config = dict(
    encoder_kernel_size=3,
    text_encoder_causal=False,
    text_encoder_bias='none',
    text_encoder_inner_norm=False,
    beta1=0.9,
    final_lr_fraction=0.1,
)
Rows from block 8 of the image encoder, named by matrix and row number. Each number is 200 + 30 x the weight over the matrix's rms, rounded and kept within 0 to 999. All counts start at 0.
# c10: first pointwise conv (encoder.blocks.8.c1.0.weight, 144x144x1x1), inputs 0-143
c10.64,213,195,132,141,251,233,206,213,209,192,218,198,165,207,265,176,182,252,214,183,173,180,257,215,265,207,160,185,140,205,169,138,199,212,245,169,250,252,209,204,235,252,184,151,183,200,105,213,176,168,193,135,224,229,182,212,179,157,208,170,189,214,194,195,231,179,184,192,238,226,185,183,259,223,171,226,185,155,207,208,229,213,211,241,188,226,227,157,185,252,219,171,287,230,219,221,224,183,183,206,209,229,215,191,192,226,182,194,206,194,250,192,199,240,189,173,230,166,229,210,196,259,160,221,199,250,212,267,203,160,176,197,262,146,216,190,228,204,169,198,186,156,195,220
c10.65,204,220,210,168,216,221,168,166,218,211,191,259,149,236,215,203,119,237,179,166,185,220,235,214,184,166,225,159,151,143,197,142,174,178,264,221,162,203,202,175,202,242,230,179,210,157,230,196,216,235,177,276,214,187,199,188,218,277,216,255,178,259,200,230,175,169,225,154,215,214,178,154,171,170,238,207,219,200,254,160,188,208,240,142,295,138,211,172,168,193,201,161,161,171,204,189,212,198,277,224,165,171,185,227,178,173,187,218,176,157,238,200,160,268,175,256,164,169,155,141,182,148,228,195,202,165,183,191,220,227,164,196,219,144,183,215,133,180,183,193,196,166,227,234
c10.66,223,250,162,207,258,200,146,142,221,206,174,163,220,183,235,233,215,196,195,198,234,232,198,239,191,230,194,227,180,199,219,230,159,173,213,238,208,176,248,171,208,223,241,130,167,250,248,222,145,222,226,215,123,190,196,184,207,208,180,215,195,230,154,149,240,204,188,220,214,224,233,160,245,240,194,201,213,215,191,197,201,212,218,188,248,171,225,192,222,206,237,180,227,199,185,226,218,145,208,159,206,195,134,251,217,231,217,224,185,150,211,156,170,222,174,216,229,203,163,199,216,97,214,130,218,227,201,123,177,204,232,200,247,189,120,184,223,135,208,228,191,227,159,207
c10.67,159,178,200,205,214,229,173,255,196,187,238,227,197,156,265,211,192,222,150,186,191,210,184,188,165,237,169,133,245,247,237,175,145,268,219,183,206,184,168,181,225,214,247,206,218,171,169,188,174,166,186,243,181,219,232,235,209,245,211,161,178,222,188,197,150,163,196,200,221,189,209,203,197,214,178,213,213,152,200,186,210,212,191,219,193,169,194,253,198,229,216,183,225,166,186,167,187,211,175,176,137,245,209,211,216,224,213,212,222,235,180,216,201,183,177,185,201,205,183,219,193,236,141,199,233,210,210,237,191,199,239,170,174,234,199,205,165,171,206,209,192,223,164,260
c10.68,188,128,151,165,230,185,157,149,229,165,230,163,240,183,193,215,159,231,204,241,150,221,201,214,207,184,209,193,163,260,223,193,185,147,164,235,178,174,213,259,251,235,197,223,213,222,250,241,224,140,231,203,172,244,220,185,195,176,181,168,184,163,142,179,161,156,186,173,214,241,124,173,210,205,180,172,181,189,221,202,189,217,193,181,211,208,245,169,231,208,138,186,176,205,184,191,150,215,169,252,209,203,261,229,183,189,234,219,187,199,191,130,162,214,216,226,272,189,206,237,223,213,145,222,188,229,156,210,185,149,227,135,196,192,201,172,248,179,187,172,212,197,196,285
c10.69,199,206,180,163,191,233,197,184,226,212,219,272,232,202,187,182,250,173,210,192,223,181,195,207,202,208,169,207,232,193,222,207,183,202,233,207,187,227,204,160,222,195,188,216,201,219,231,195,221,186,187,183,190,222,224,191,178,149,154,172,169,178,180,162,189,188,202,140,200,191,174,182,241,235,192,193,211,121,237,233,214,229,234,197,202,226,208,169,207,211,190,197,143,220,225,202,204,178,215,256,208,222,292,200,184,235,265,183,162,244,216,157,188,179,173,172,201,218,160,221,176,208,194,195,211,205,238,190,210,191,221,233,162,194,220,179,224,211,219,177,229,185,166,214
c10.70,185,208,194,210,192,205,215,234,215,195,215,214,180,176,254,181,227,211,197,179,167,170,144,214,181,169,144,246,161,225,279,301,196,210,230,225,227,156,142,230,244,269,183,165,209,197,200,154,239,208,211,261,246,219,201,173,165,189,169,180,186,242,235,200,205,152,201,136,252,216,171,227,235,171,214,186,193,205,193,221,167,196,203,201,217,194,160,205,190,191,205,144,194,279,161,201,198,223,196,221,213,192,192,172,285,173,221,224,185,227,180,241,218,217,228,212,306,187,201,196,228,191,189,189,225,189,198,170,229,228,262,176,235,228,244,267,189,137,137,189,204,186,279,213
c10.71,205,189,230,222,231,170,232,189,196,189,192,247,236,257,183,184,190,174,186,178,176,252,205,252,171,234,160,231,213,229,236,171,256,231,199,182,225,217,204,237,202,226,192,129,193,221,153,228,166,180,208,177,191,176,170,200,223,162,219,211,189,219,150,258,201,210,162,224,192,189,208,186,177,184,133,229,218,210,199,218,200,200,237,260,208,168,197,231,159,142,230,179,287,214,253,202,190,219,222,165,232,196,192,226,210,176,235,195,174,173,163,202,237,225,230,197,266,226,189,200,178,189,170,164,170,230,180,231,243,234,191,190,158,176,239,183,173,155,148,184,207,222,193,187
c10.72,188,234,236,160,223,205,202,208,232,192,156,207,206,168,167,174,173,150,238,192,219,213,213,207,245,191,223,172,222,166,219,210,182,163,166,167,230,238,203,249,193,171,235,260,207,196,172,175,214,162,242,192,212,209,251,222,182,238,214,140,133,165,289,191,184,272,138,176,218,157,229,222,227,213,160,179,201,201,223,156,195,213,220,168,191,233,201,191,143,172,173,203,186,208,201,205,211,177,203,204,241,226,293,218,179,179,239,212,197,162,218,196,132,175,192,152,142,195,173,264,154,176,180,203,206,202,255,208,168,166,206,169,233,212,182,258,186,182,234,197,170,290,222,177
c10.73,159,209,186,183,207,222,186,236,241,234,178,173,213,183,239,231,159,187,229,243,258,182,164,242,243,198,245,225,220,250,211,163,226,196,180,227,187,159,185,223,163,139,231,150,227,159,243,185,234,196,149,183,158,223,196,167,183,199,184,180,168,227,215,231,214,176,225,186,208,214,199,234,206,235,202,166,204,196,150,183,158,176,228,204,200,207,234,186,214,203,234,220,234,219,231,217,182,232,211,259,156,236,209,212,189,258,176,211,164,185,178,279,252,217,193,133,226,152,191,219,222,205,256,176,298,212,207,214,167,189,214,260,206,192,183,219,163,192,262,222,225,126,229,250
c10.74,160,163,196,179,225,201,202,173,154,236,244,144,167,189,183,189,193,180,242,237,202,182,199,235,166,206,137,183,206,233,222,140,205,181,177,222,189,203,132,218,231,196,220,215,152,215,215,191,196,211,224,174,151,234,220,186,219,174,181,189,187,181,200,188,173,264,167,204,216,178,202,144,201,205,196,236,211,227,220,224,234,245,238,250,229,218,182,238,148,148,205,199,216,222,185,219,223,188,231,184,157,182,226,175,192,197,192,216,169,133,143,202,166,172,196,199,235,176,249,211,206,207,132,206,189,260,219,148,206,179,174,187,166,201,256,142,225,164,139,135,191,184,179,227
c10.75,210,199,191,184,189,218,182,202,256,213,287,197,257,243,181,187,179,177,227,227,166,199,239,244,196,153,161,216,180,196,240,199,195,215,172,196,220,193,232,172,189,191,185,153,162,178,234,238,198,205,157,159,179,211,168,203,202,198,223,190,220,194,169,175,199,205,165,239,237,240,141,155,210,222,224,177,240,180,180,189,239,210,221,229,218,165,187,180,202,235,261,219,239,185,189,214,254,213,169,202,211,218,216,219,180,200,229,239,160,213,260,195,265,208,227,223,193,192,174,260,204,195,231,201,218,150,104,205,203,181,219,218,180,244,126,211,200,267,183,224,218,132,284,167
c10.76,200,220,214,166,215,221,227,238,258,201,243,206,189,212,179,189,223,222,158,201,187,168,191,196,192,216,173,236,191,211,181,240,224,202,219,205,236,196,206,161,219,226,227,188,226,178,208,166,191,210,208,197,240,190,268,201,176,171,203,212,245,163,182,225,204,194,176,159,165,241,216,221,161,233,194,141,183,156,203,182,154,196,173,246,176,200,203,238,224,225,201,158,206,198,190,220,199,214,182,218,207,225,214,205,117,188,165,181,253,168,161,209,213,278,177,187,188,215,164,144,175,232,239,188,217,186,192,257,206,191,194,230,221,204,186,190,201,197,222,199,219,271,148,233
c10.77,195,226,225,206,257,199,210,177,233,202,197,186,233,235,206,210,152,197,182,210,171,142,164,242,235,205,242,174,200,222,195,219,177,160,241,199,248,174,226,214,157,208,252,204,220,143,192,176,210,185,278,179,201,167,223,195,218,195,155,183,251,203,218,178,194,192,229,202,206,216,151,182,190,186,188,215,194,255,168,176,223,201,201,157,198,239,202,169,231,147,176,195,197,191,175,218,221,200,275,173,194,232,189,224,280,185,201,173,212,193,151,193,232,163,157,377,216,114,229,269,229,182,232,196,208,137,177,179,247,178,195,200,248,198,215,178,192,237,198,208,229,92,143,142
c10.78,199,200,223,250,256,231,195,280,208,196,220,241,190,214,202,200,144,225,180,181,199,195,228,215,229,141,184,204,204,179,209,121,214,234,223,167,195,244,174,187,198,192,147,169,170,238,168,266,170,202,182,193,246,212,194,126,177,237,233,237,219,183,200,165,154,224,212,201,215,212,191,216,195,190,216,177,154,195,192,242,191,158,237,191,186,213,198,218,215,238,171,186,196,200,223,217,183,230,197,198,196,201,189,217,250,192,260,164,205,204,202,198,216,175,193,230,201,243,230,230,211,186,194,216,196,192,225,193,226,207,245,168,154,209,225,189,184,202,165,194,164,175,201,202
c10.79,198,182,202,231,275,160,243,202,238,228,217,193,256,160,199,247,129,214,178,206,166,203,218,211,204,157,222,246,237,209,254,193,193,188,161,174,202,193,190,123,210,204,212,180,198,203,184,219,165,210,247,241,256,162,229,159,215,233,202,173,183,238,204,147,197,199,204,190,199,203,210,189,183,168,162,246,176,211,213,193,185,177,188,223,208,255,203,167,240,251,158,164,225,149,250,138,220,248,161,208,273,178,227,177,181,234,188,162,168,203,175,225,243,151,192,278,150,162,229,187,202,198,232,181,215,224,165,195,194,152,182,229,198,159,241,195,214,227,204,254,211,207,177,155
c10.80,224,223,174,212,214,142,183,247,172,164,232,197,175,181,241,182,272,198,227,228,186,152,153,243,227,182,203,193,183,302,211,188,162,201,228,264,242,226,175,250,152,176,234,174,203,244,148,171,195,210,212,225,206,179,159,206,179,185,171,210,190,196,163,195,190,206,152,193,169,249,217,189,215,213,197,181,205,232,197,181,188,188,191,228,164,204,144,204,217,227,238,231,172,161,251,219,241,235,166,232,269,208,242,232,223,194,250,274,195,236,139,194,202,170,222,215,200,231,236,181,174,194,127,195,164,224,199,182,171,169,185,231,229,220,208,182,156,199,178,182,237,168,195,195
c10.81,250,246,212,227,201,311,181,152,205,209,194,256,206,169,180,193,180,191,140,237,250,197,222,229,162,173,190,206,218,127,174,236,151,167,171,184,240,185,212,201,131,192,198,238,217,310,126,259,159,157,188,201,203,195,206,144,256,176,159,206,201,246,204,194,155,187,240,239,195,179,183,194,237,244,246,209,184,192,162,247,212,165,242,198,207,200,243,247,168,171,213,229,174,202,197,218,166,257,231,137,155,194,193,191,168,163,224,175,232,230,181,234,184,136,190,245,214,190,256,165,165,183,204,173,157,195,143,216,185,194,237,188,173,216,175,190,231,173,200,202,182,237,164,247
c10.82,190,196,206,154,206,245,176,154,168,189,210,222,230,190,224,222,183,197,214,156,180,193,169,244,226,196,176,232,215,175,230,170,184,217,230,251,205,191,200,187,186,182,172,222,204,173,247,234,224,143,173,188,215,190,165,161,202,214,200,194,203,167,204,203,232,188,188,211,230,159,194,183,240,264,229,251,195,208,164,198,202,204,213,179,203,216,189,138,201,225,174,180,208,215,177,171,201,202,218,235,202,204,200,241,153,201,163,240,184,216,251,207,132,213,208,183,194,234,164,229,205,203,184,223,205,226,184,204,205,192,180,201,193,173,223,198,200,189,194,172,235,223,191,188
c10.83,201,236,165,248,204,186,175,199,211,201,215,227,241,219,206,177,186,214,192,198,213,213,199,186,213,180,229,167,226,165,198,196,179,208,191,204,190,187,235,209,162,205,173,171,245,210,170,177,235,222,176,181,219,169,205,228,179,168,146,185,232,171,227,142,116,168,237,162,206,190,191,191,171,155,245,215,213,149,193,160,235,172,218,214,201,200,183,148,259,211,185,192,150,149,206,216,223,252,196,188,206,192,165,236,205,158,245,166,220,246,184,229,249,240,192,229,190,218,214,169,242,197,177,193,213,186,206,212,229,232,199,187,228,241,199,175,220,234,204,208,219,191,200,172
c10.84,238,234,210,217,206,156,233,229,173,229,215,155,180,213,235,160,230,228,127,211,189,216,137,207,213,204,179,257,202,163,228,260,198,193,210,205,238,215,237,176,185,235,203,188,156,154,189,138,148,209,189,242,211,142,202,187,198,151,286,216,203,218,175,248,262,210,176,213,159,198,188,233,177,210,184,168,180,227,260,164,181,192,165,266,246,205,241,183,211,169,164,245,182,179,173,242,272,159,282,180,206,250,205,264,200,207,226,237,190,164,180,211,184,221,230,213,184,204,180,209,221,195,200,236,193,221,181,240,193,171,191,230,190,237,187,268,194,278,201,186,206,238,174,212
c10.85,202,191,167,202,193,190,210,176,208,193,204,204,186,173,189,178,263,228,220,147,193,211,196,165,189,206,215,189,225,240,188,120,226,154,255,236,239,134,185,188,222,211,191,209,219,174,214,168,190,181,210,224,211,208,219,236,216,197,244,177,172,165,177,220,203,188,213,207,263,228,191,197,189,254,264,204,202,218,239,244,177,192,198,233,223,220,223,180,203,157,205,215,230,181,191,192,175,248,209,249,184,137,232,185,159,252,206,242,210,205,141,227,246,202,260,234,192,175,217,195,216,184,191,222,191,220,207,231,250,221,195,227,228,249,193,260,185,182,217,156,264,216,199,219
c10.86,229,185,248,175,251,189,232,186,170,233,197,178,229,196,203,203,207,214,175,209,237,226,246,171,208,173,201,191,205,173,156,203,232,221,216,231,167,174,211,174,247,225,178,201,144,236,234,201,194,208,167,218,253,168,252,209,200,196,208,218,224,208,170,215,182,231,142,258,184,212,187,210,208,177,186,177,220,209,255,243,214,188,216,239,185,185,197,190,180,208,195,188,171,211,170,176,196,194,210,224,230,212,223,226,212,184,212,233,192,156,200,211,144,176,212,188,213,194,179,216,221,159,219,231,171,179,202,224,213,183,192,233,160,193,188,255,204,228,195,145,252,226,233,179
c10.87,197,241,173,198,210,223,177,207,200,214,196,223,229,232,245,210,173,242,160,173,218,230,182,150,239,185,213,203,263,176,187,152,168,245,154,221,206,197,224,217,194,183,226,178,272,214,89,208,227,221,187,267,233,178,234,204,202,239,183,229,175,182,183,208,183,210,177,239,180,163,166,188,162,192,188,222,181,243,136,220,168,183,170,231,203,107,175,200,227,172,155,204,180,201,215,209,158,265,188,216,217,227,187,231,243,248,213,204,214,211,163,169,196,164,191,272,183,226,246,155,174,188,254,209,213,194,190,148,198,206,215,191,197,255,126,162,230,256,219,284,157,157,200,224
c10.88,229,242,207,235,238,174,184,192,223,189,208,193,174,166,213,212,228,206,210,245,169,203,204,208,195,216,199,205,190,145,195,200,133,167,237,214,198,199,187,126,234,183,219,221,210,212,232,212,208,194,208,198,195,169,171,168,197,168,181,163,162,185,174,200,227,229,178,154,175,251,187,179,212,251,160,227,177,220,164,220,175,183,192,201,178,227,208,167,230,199,171,208,203,218,215,226,117,171,157,222,173,207,209,227,218,228,170,223,231,246,242,192,191,217,194,211,208,215,176,216,244,193,197,208,191,186,164,197,162,214,213,195,231,213,196,201,277,172,220,170,149,233,214,200
c10.89,205,155,269,174,155,225,190,226,213,207,178,186,242,198,198,161,247,224,195,100,189,149,203,238,222,183,220,192,213,222,186,236,222,194,202,209,199,176,214,153,189,226,217,187,238,186,197,189,240,222,251,190,225,195,201,179,177,183,243,221,234,202,207,211,216,201,220,202,212,168,168,212,159,219,165,138,161,228,215,151,208,179,242,258,218,196,180,201,242,255,205,151,191,126,224,266,231,204,205,165,160,220,199,309,183,221,183,182,191,235,199,175,198,211,231,231,155,129,165,176,176,181,168,237,240,174,192,208,189,190,132,249,224,155,206,233,203,210,150,239,210,194,179,232
c10.90,261,187,244,230,197,219,220,209,209,204,206,179,173,212,159,126,186,141,196,155,206,149,208,198,216,192,170,184,174,163,177,227,183,168,209,155,165,260,228,161,154,199,200,151,191,196,248,148,185,175,249,176,212,242,164,235,197,183,188,198,202,224,226,183,195,218,186,163,250,243,196,230,240,206,187,161,209,228,258,215,242,185,191,190,207,201,197,186,208,270,155,174,146,159,158,191,131,196,219,183,140,234,196,184,228,185,244,128,199,202,235,162,151,228,189,245,190,164,138,212,210,250,247,258,216,233,195,194,214,167,227,186,286,185,229,225,161,198,145,222,235,154,201,179
c10.91,186,236,192,228,237,212,205,218,167,212,208,179,195,177,229,204,213,238,161,193,255,191,168,191,216,175,202,149,175,191,208,183,212,185,202,160,150,217,204,230,217,188,185,217,202,221,202,219,218,209,172,161,163,161,177,178,165,257,241,201,210,211,228,176,229,200,169,171,192,252,223,190,210,227,186,205,152,204,215,213,198,181,198,176,174,222,176,194,266,225,247,143,184,191,168,212,190,204,215,227,167,167,201,184,204,184,180,244,223,191,159,228,211,187,218,235,197,197,165,160,185,205,252,204,219,170,256,188,207,211,177,172,165,259,180,203,185,216,226,231,253,159,180,212
c10.92,175,210,217,270,197,190,181,232,157,235,203,228,160,172,231,178,218,255,219,218,148,176,223,276,237,207,211,159,184,224,179,202,191,195,210,230,212,205,207,264,190,219,181,128,119,184,221,237,178,185,205,214,228,194,179,212,205,165,173,232,163,156,199,207,200,191,203,213,238,207,220,213,198,214,218,156,177,219,222,172,187,184,206,195,155,183,224,203,179,214,254,205,198,168,202,252,249,195,224,213,260,194,237,194,282,173,190,207,188,207,198,207,212,214,174,248,184,180,225,205,169,150,158,180,188,182,273,198,192,189,191,192,229,173,275,195,213,220,222,190,228,215,219,197
c10.93,223,201,187,159,255,193,183,171,193,224,180,193,188,218,191,172,267,222,182,217,175,205,244,213,167,209,208,232,224,227,175,198,215,222,184,244,263,195,167,250,230,185,189,187,231,198,173,170,183,218,194,180,200,153,160,140,213,171,204,261,204,150,258,225,195,214,209,174,228,205,215,166,143,249,182,232,197,186,196,211,212,177,145,227,135,198,202,163,174,175,217,221,204,220,187,156,217,196,210,187,165,194,193,211,206,189,142,196,181,179,180,240,210,208,166,231,200,205,210,215,142,205,207,203,230,184,171,137,218,172,201,171,191,206,203,204,196,198,238,198,181,211,220,202
c10.94,203,198,225,184,180,176,213,239,263,180,172,200,213,205,158,192,212,164,195,250,202,170,235,145,138,191,160,154,235,199,185,228,220,201,232,187,213,247,250,153,187,181,193,169,195,215,221,232,214,193,290,178,184,225,170,152,208,172,191,196,184,169,175,237,207,194,189,199,162,216,174,225,245,223,178,188,172,169,168,192,169,173,213,227,218,218,222,173,223,189,213,234,251,154,230,218,189,229,243,220,190,124,286,203,172,160,204,184,213,200,164,218,225,220,161,202,217,219,139,166,142,151,186,195,195,191,198,179,232,198,181,232,193,238,135,159,209,180,174,174,181,261,176,190
c10.95,201,235,253,186,220,128,211,182,185,180,175,207,169,178,262,173,217,234,146,169,186,162,217,134,209,192,227,224,190,159,185,208,167,176,266,181,157,109,175,200,207,182,242,192,214,218,232,216,197,189,160,215,210,196,185,194,180,201,197,235,216,184,110,192,210,163,152,171,241,211,190,208,208,201,205,236,175,217,231,185,202,235,217,238,205,200,218,223,234,249,247,178,181,177,135,139,220,199,178,156,162,236,202,238,186,182,176,262,183,177,224,206,189,165,188,227,201,209,182,236,195,252,168,182,197,147,238,192,187,188,213,207,248,203,149,151,190,193,166,185,200,206,205,167
c10.96,211,263,198,179,160,206,117,209,190,236,183,178,185,228,186,155,167,243,141,188,219,221,261,206,185,162,168,243,192,177,223,235,179,218,230,180,181,213,233,228,198,226,199,254,142,180,257,218,203,111,266,226,210,195,202,151,201,212,239,209,199,179,189,196,179,201,224,208,140,176,182,222,273,187,179,212,106,170,196,200,181,224,200,232,173,198,170,190,199,173,229,146,192,226,147,207,198,196,238,182,188,206,209,225,254,174,223,215,178,186,164,147,205,234,196,121,204,209,214,182,136,143,209,213,165,202,204,175,229,222,115,253,193,151,211,168,228,179,208,217,214,181,194,201
c10.97,155,207,210,161,228,195,189,220,193,198,201,215,217,181,222,225,193,168,190,174,204,193,250,233,245,222,187,182,236,187,204,290,193,208,178,225,178,211,209,188,139,225,204,193,146,173,265,189,193,227,220,243,187,229,196,168,200,207,264,208,204,185,170,207,163,194,201,188,182,212,205,198,212,249,182,170,194,206,214,224,134,192,195,227,230,232,225,150,235,185,240,178,221,191,168,180,197,189,241,160,224,201,194,174,184,194,161,215,195,264,203,187,167,198,116,235,196,169,196,189,220,190,180,196,166,169,195,181,204,232,223,151,161,164,210,185,198,159,191,161,193,199,209,242
c10.98,181,174,235,183,157,227,255,133,174,218,150,204,189,186,235,195,252,222,234,185,253,171,268,186,229,224,231,214,138,222,199,213,254,184,272,241,260,157,232,153,262,221,158,242,217,243,224,130,279,182,242,206,226,164,188,213,201,215,185,193,209,220,186,195,239,155,216,208,159,177,197,192,175,192,183,185,186,183,283,181,186,213,245,204,264,184,197,237,200,192,186,168,227,192,260,224,175,129,201,240,175,163,184,174,144,235,234,230,156,182,177,181,203,241,245,214,179,206,166,174,240,193,186,156,179,202,254,187,163,119,146,219,196,192,201,231,116,159,231,222,218,207,259,210
c10.99,157,192,150,256,173,205,249,280,192,263,227,260,172,259,244,171,173,221,191,188,193,251,181,171,197,193,213,208,213,229,199,183,227,273,109,215,198,227,182,194,219,150,217,247,235,216,147,204,227,184,182,278,209,191,200,235,271,250,170,282,179,224,139,231,208,233,298,233,135,193,205,217,264,259,202,211,152,176,186,106,195,203,187,266,210,166,199,193,311,288,202,261,103,212,228,208,98,211,192,138,229,186,180,211,182,179,150,164,165,184,207,129,218,236,144,214,164,265,157,166,226,131,235,211,203,262,165,173,151,201,191,259,155,214,169,258,198,205,176,205,228,155,231,206
c10.100,240,217,255,180,193,222,204,159,222,171,184,168,179,146,186,200,213,182,222,233,171,173,242,155,223,185,165,213,169,262,226,184,211,198,220,201,222,218,200,205,155,205,204,159,213,193,219,148,184,170,216,224,225,183,184,222,187,166,206,212,197,185,253,246,250,233,169,205,200,194,164,187,224,184,200,223,173,214,235,179,208,173,207,181,161,243,210,213,207,177,226,255,250,177,196,184,212,153,240,227,200,248,174,245,213,149,231,183,216,215,239,186,245,194,175,194,175,194,193,207,175,156,188,192,260,213,194,175,174,199,199,220,258,202,162,250,219,218,213,180,209,202,183,183
c10.101,212,201,195,199,244,238,210,240,293,232,200,162,189,208,195,165,237,254,162,187,208,178,223,242,192,200,152,233,201,170,195,240,247,184,255,187,210,203,229,198,207,182,203,136,222,237,204,211,184,241,192,121,215,231,203,188,216,175,161,186,223,237,205,182,197,195,200,199,185,237,193,229,110,196,231,126,230,195,229,217,193,237,234,199,203,202,152,196,169,165,234,218,187,195,209,207,194,191,226,220,246,170,213,244,195,184,208,226,182,174,199,201,252,293,208,135,171,199,161,176,210,190,231,208,208,150,216,192,236,213,166,213,207,206,162,187,240,218,220,186,198,194,213,218
c10.102,208,196,236,142,184,211,231,240,178,216,223,229,155,160,167,159,160,213,203,204,241,172,199,221,191,186,143,210,223,174,181,214,229,174,201,240,184,181,226,241,184,173,241,190,157,167,198,119,199,187,237,165,180,285,218,191,172,164,213,224,154,210,244,172,196,227,190,205,248,242,213,208,199,192,168,150,184,184,225,206,263,167,213,240,159,228,224,213,164,208,186,243,193,157,222,267,129,154,207,195,190,220,248,191,202,161,166,218,193,221,160,199,130,182,184,161,208,182,183,181,181,200,233,181,195,158,246,142,201,188,245,217,186,171,270,263,145,192,194,175,204,179,225,230
c10.103,222,166,228,201,212,233,173,238,245,240,188,192,159,218,233,227,184,205,168,220,148,198,182,176,164,247,225,208,208,206,209,226,196,197,204,186,222,197,203,171,202,191,228,216,200,199,169,174,172,233,204,178,195,181,204,240,254,192,181,207,210,158,233,199,238,221,156,193,232,190,182,192,221,227,226,199,218,149,198,175,215,210,184,211,239,188,168,169,182,177,211,202,188,186,167,203,225,192,250,163,155,202,266,230,272,157,197,230,223,136,204,262,230,206,230,198,173,165,188,174,185,171,237,161,214,224,250,180,224,233,225,219,248,191,210,224,190,219,222,186,235,228,175,166
c10.104,242,174,197,220,222,168,162,223,208,201,187,253,190,166,220,204,267,204,148,239,163,188,184,170,203,167,199,231,165,196,224,171,177,189,243,202,280,188,191,206,166,250,196,231,241,228,203,238,213,212,210,184,222,175,220,224,159,208,207,197,148,156,202,222,206,182,194,217,214,149,192,200,144,215,186,160,159,248,237,184,236,198,274,196,213,187,253,176,132,165,198,209,196,153,262,201,197,202,175,219,190,151,249,131,213,185,157,228,174,195,177,180,179,252,182,220,259,177,168,188,236,172,281,209,174,143,210,180,232,215,214,190,226,177,127,228,178,174,202,243,190,230,225,172
c10.105,180,191,215,154,199,192,149,183,153,238,185,203,210,196,122,203,182,217,246,213,220,196,241,219,187,197,205,208,147,157,220,192,169,225,215,218,215,194,212,180,193,186,242,229,235,154,269,212,213,227,192,160,208,194,214,212,221,169,192,138,162,163,193,181,157,232,193,215,237,191,160,210,210,215,164,186,229,214,254,155,195,188,189,203,150,169,196,266,156,245,204,177,196,147,183,196,165,227,164,201,188,211,207,195,177,178,190,213,180,160,188,167,179,166,155,199,226,228,266,170,220,226,175,175,183,152,216,98,214,187,164,196,209,204,221,208,176,178,171,236,213,206,182,185
c10.106,230,225,211,181,161,173,290,200,170,194,145,171,230,244,203,169,153,135,193,226,192,175,185,218,192,182,217,260,176,195,193,169,200,184,141,204,189,190,162,225,174,161,180,151,219,159,205,216,170,196,195,153,203,244,254,187,149,158,200,174,180,220,219,186,203,169,192,204,185,230,223,211,199,228,205,212,150,177,162,193,235,163,178,180,176,184,196,189,195,237,224,214,212,172,205,193,183,215,146,203,141,182,191,174,193,189,224,189,191,166,233,201,250,182,152,196,231,177,226,210,233,223,194,210,223,219,204,164,211,163,268,190,188,202,187,170,249,232,167,174,207,218,194,175
c10.107,230,232,215,201,187,186,259,100,223,223,194,210,167,187,179,191,194,197,203,203,212,213,160,231,198,225,207,216,252,200,174,209,144,203,164,187,217,241,199,206,222,222,206,204,211,199,212,220,207,189,176,235,231,152,197,237,191,191,203,190,176,183,170,229,255,167,178,181,166,245,224,234,203,229,228,212,219,216,224,181,212,198,248,207,256,183,210,161,214,252,184,157,203,199,168,211,219,183,162,253,175,189,164,210,186,232,197,214,192,175,216,201,177,241,164,242,220,206,122,151,197,219,204,140,160,182,193,212,226,218,194,174,202,246,192,241,213,172,181,191,192,196,217,194
c10.108,193,209,201,228,233,186,127,169,241,186,222,202,175,244,165,199,238,213,185,215,132,233,168,221,175,162,262,184,223,223,182,176,223,170,225,247,218,190,205,191,186,200,176,197,182,216,174,180,240,255,232,211,215,195,247,177,208,193,237,208,263,206,151,194,199,184,223,198,233,198,218,184,194,200,190,206,199,233,206,145,211,192,177,227,205,199,207,170,149,216,253,198,257,227,201,235,231,183,221,204,172,217,190,225,241,254,163,189,185,204,185,191,153,195,243,196,211,168,140,198,179,197,221,233,175,208,206,189,171,202,233,220,253,254,228,220,197,259,217,204,172,165,197,162
c10.109,174,190,221,189,203,222,188,277,229,184,170,180,184,157,215,227,235,197,217,173,189,181,181,205,145,183,162,196,229,254,197,166,182,171,257,220,190,241,212,201,215,196,171,227,176,188,220,182,179,179,214,201,209,241,221,219,147,205,201,230,284,212,269,175,227,187,209,205,220,205,194,199,189,192,220,238,263,227,194,143,198,172,214,252,205,171,212,159,204,200,193,166,212,201,218,267,247,189,192,207,135,219,209,204,191,201,229,172,227,160,233,198,234,249,159,217,203,213,223,205,200,200,205,196,205,190,148,161,221,237,204,216,226,265,242,261,186,206,206,200,188,168,169,197
c10.110,242,215,196,221,164,209,168,177,155,168,152,228,218,147,229,194,237,199,214,171,203,160,176,181,150,184,191,136,207,146,190,226,235,215,204,235,193,203,203,240,200,166,157,133,206,230,196,185,220,244,201,219,194,204,196,236,205,214,137,211,135,192,177,176,250,250,224,248,181,139,200,205,192,170,157,262,154,222,215,210,180,174,165,178,200,263,197,187,194,190,194,254,184,167,235,202,202,222,220,170,209,206,205,179,254,210,122,202,167,174,202,214,216,190,156,211,146,157,141,155,183,119,201,231,194,180,265,207,251,170,188,231,188,217,246,280,287,167,180,174,185,189,189,175
c10.111,218,192,236,199,211,200,286,185,218,234,194,188,186,247,234,165,199,214,163,221,259,199,188,252,204,169,232,188,162,166,160,198,166,200,231,234,222,222,231,180,187,251,171,144,202,257,200,134,161,120,215,251,129,168,278,235,170,217,239,236,113,220,187,237,200,188,127,175,164,331,228,201,169,237,210,150,185,210,226,119,187,217,244,225,208,210,250,169,208,125,197,139,257,206,204,168,158,241,287,216,190,237,217,197,219,224,199,183,202,171,195,222,133,239,176,224,165,186,147,205,225,192,175,256,203,185,217,244,204,167,175,187,243,225,179,272,242,259,172,253,237,259,199,229
c10.112,230,221,161,224,190,190,173,172,198,203,215,268,207,183,248,192,236,186,188,207,153,222,226,252,190,187,224,174,223,190,164,246,206,206,204,176,166,178,195,202,185,216,188,176,165,198,173,194,227,216,218,141,197,207,178,184,204,202,172,150,222,243,182,184,195,201,175,238,237,242,176,209,202,220,176,196,192,204,224,217,246,237,180,202,203,215,189,214,179,196,225,274,174,202,183,220,214,214,257,218,230,202,177,211,212,214,157,242,219,196,178,213,152,161,221,200,165,207,175,221,193,186,198,220,206,231,180,174,244,177,175,204,227,213,144,207,247,233,208,175,231,190,215,196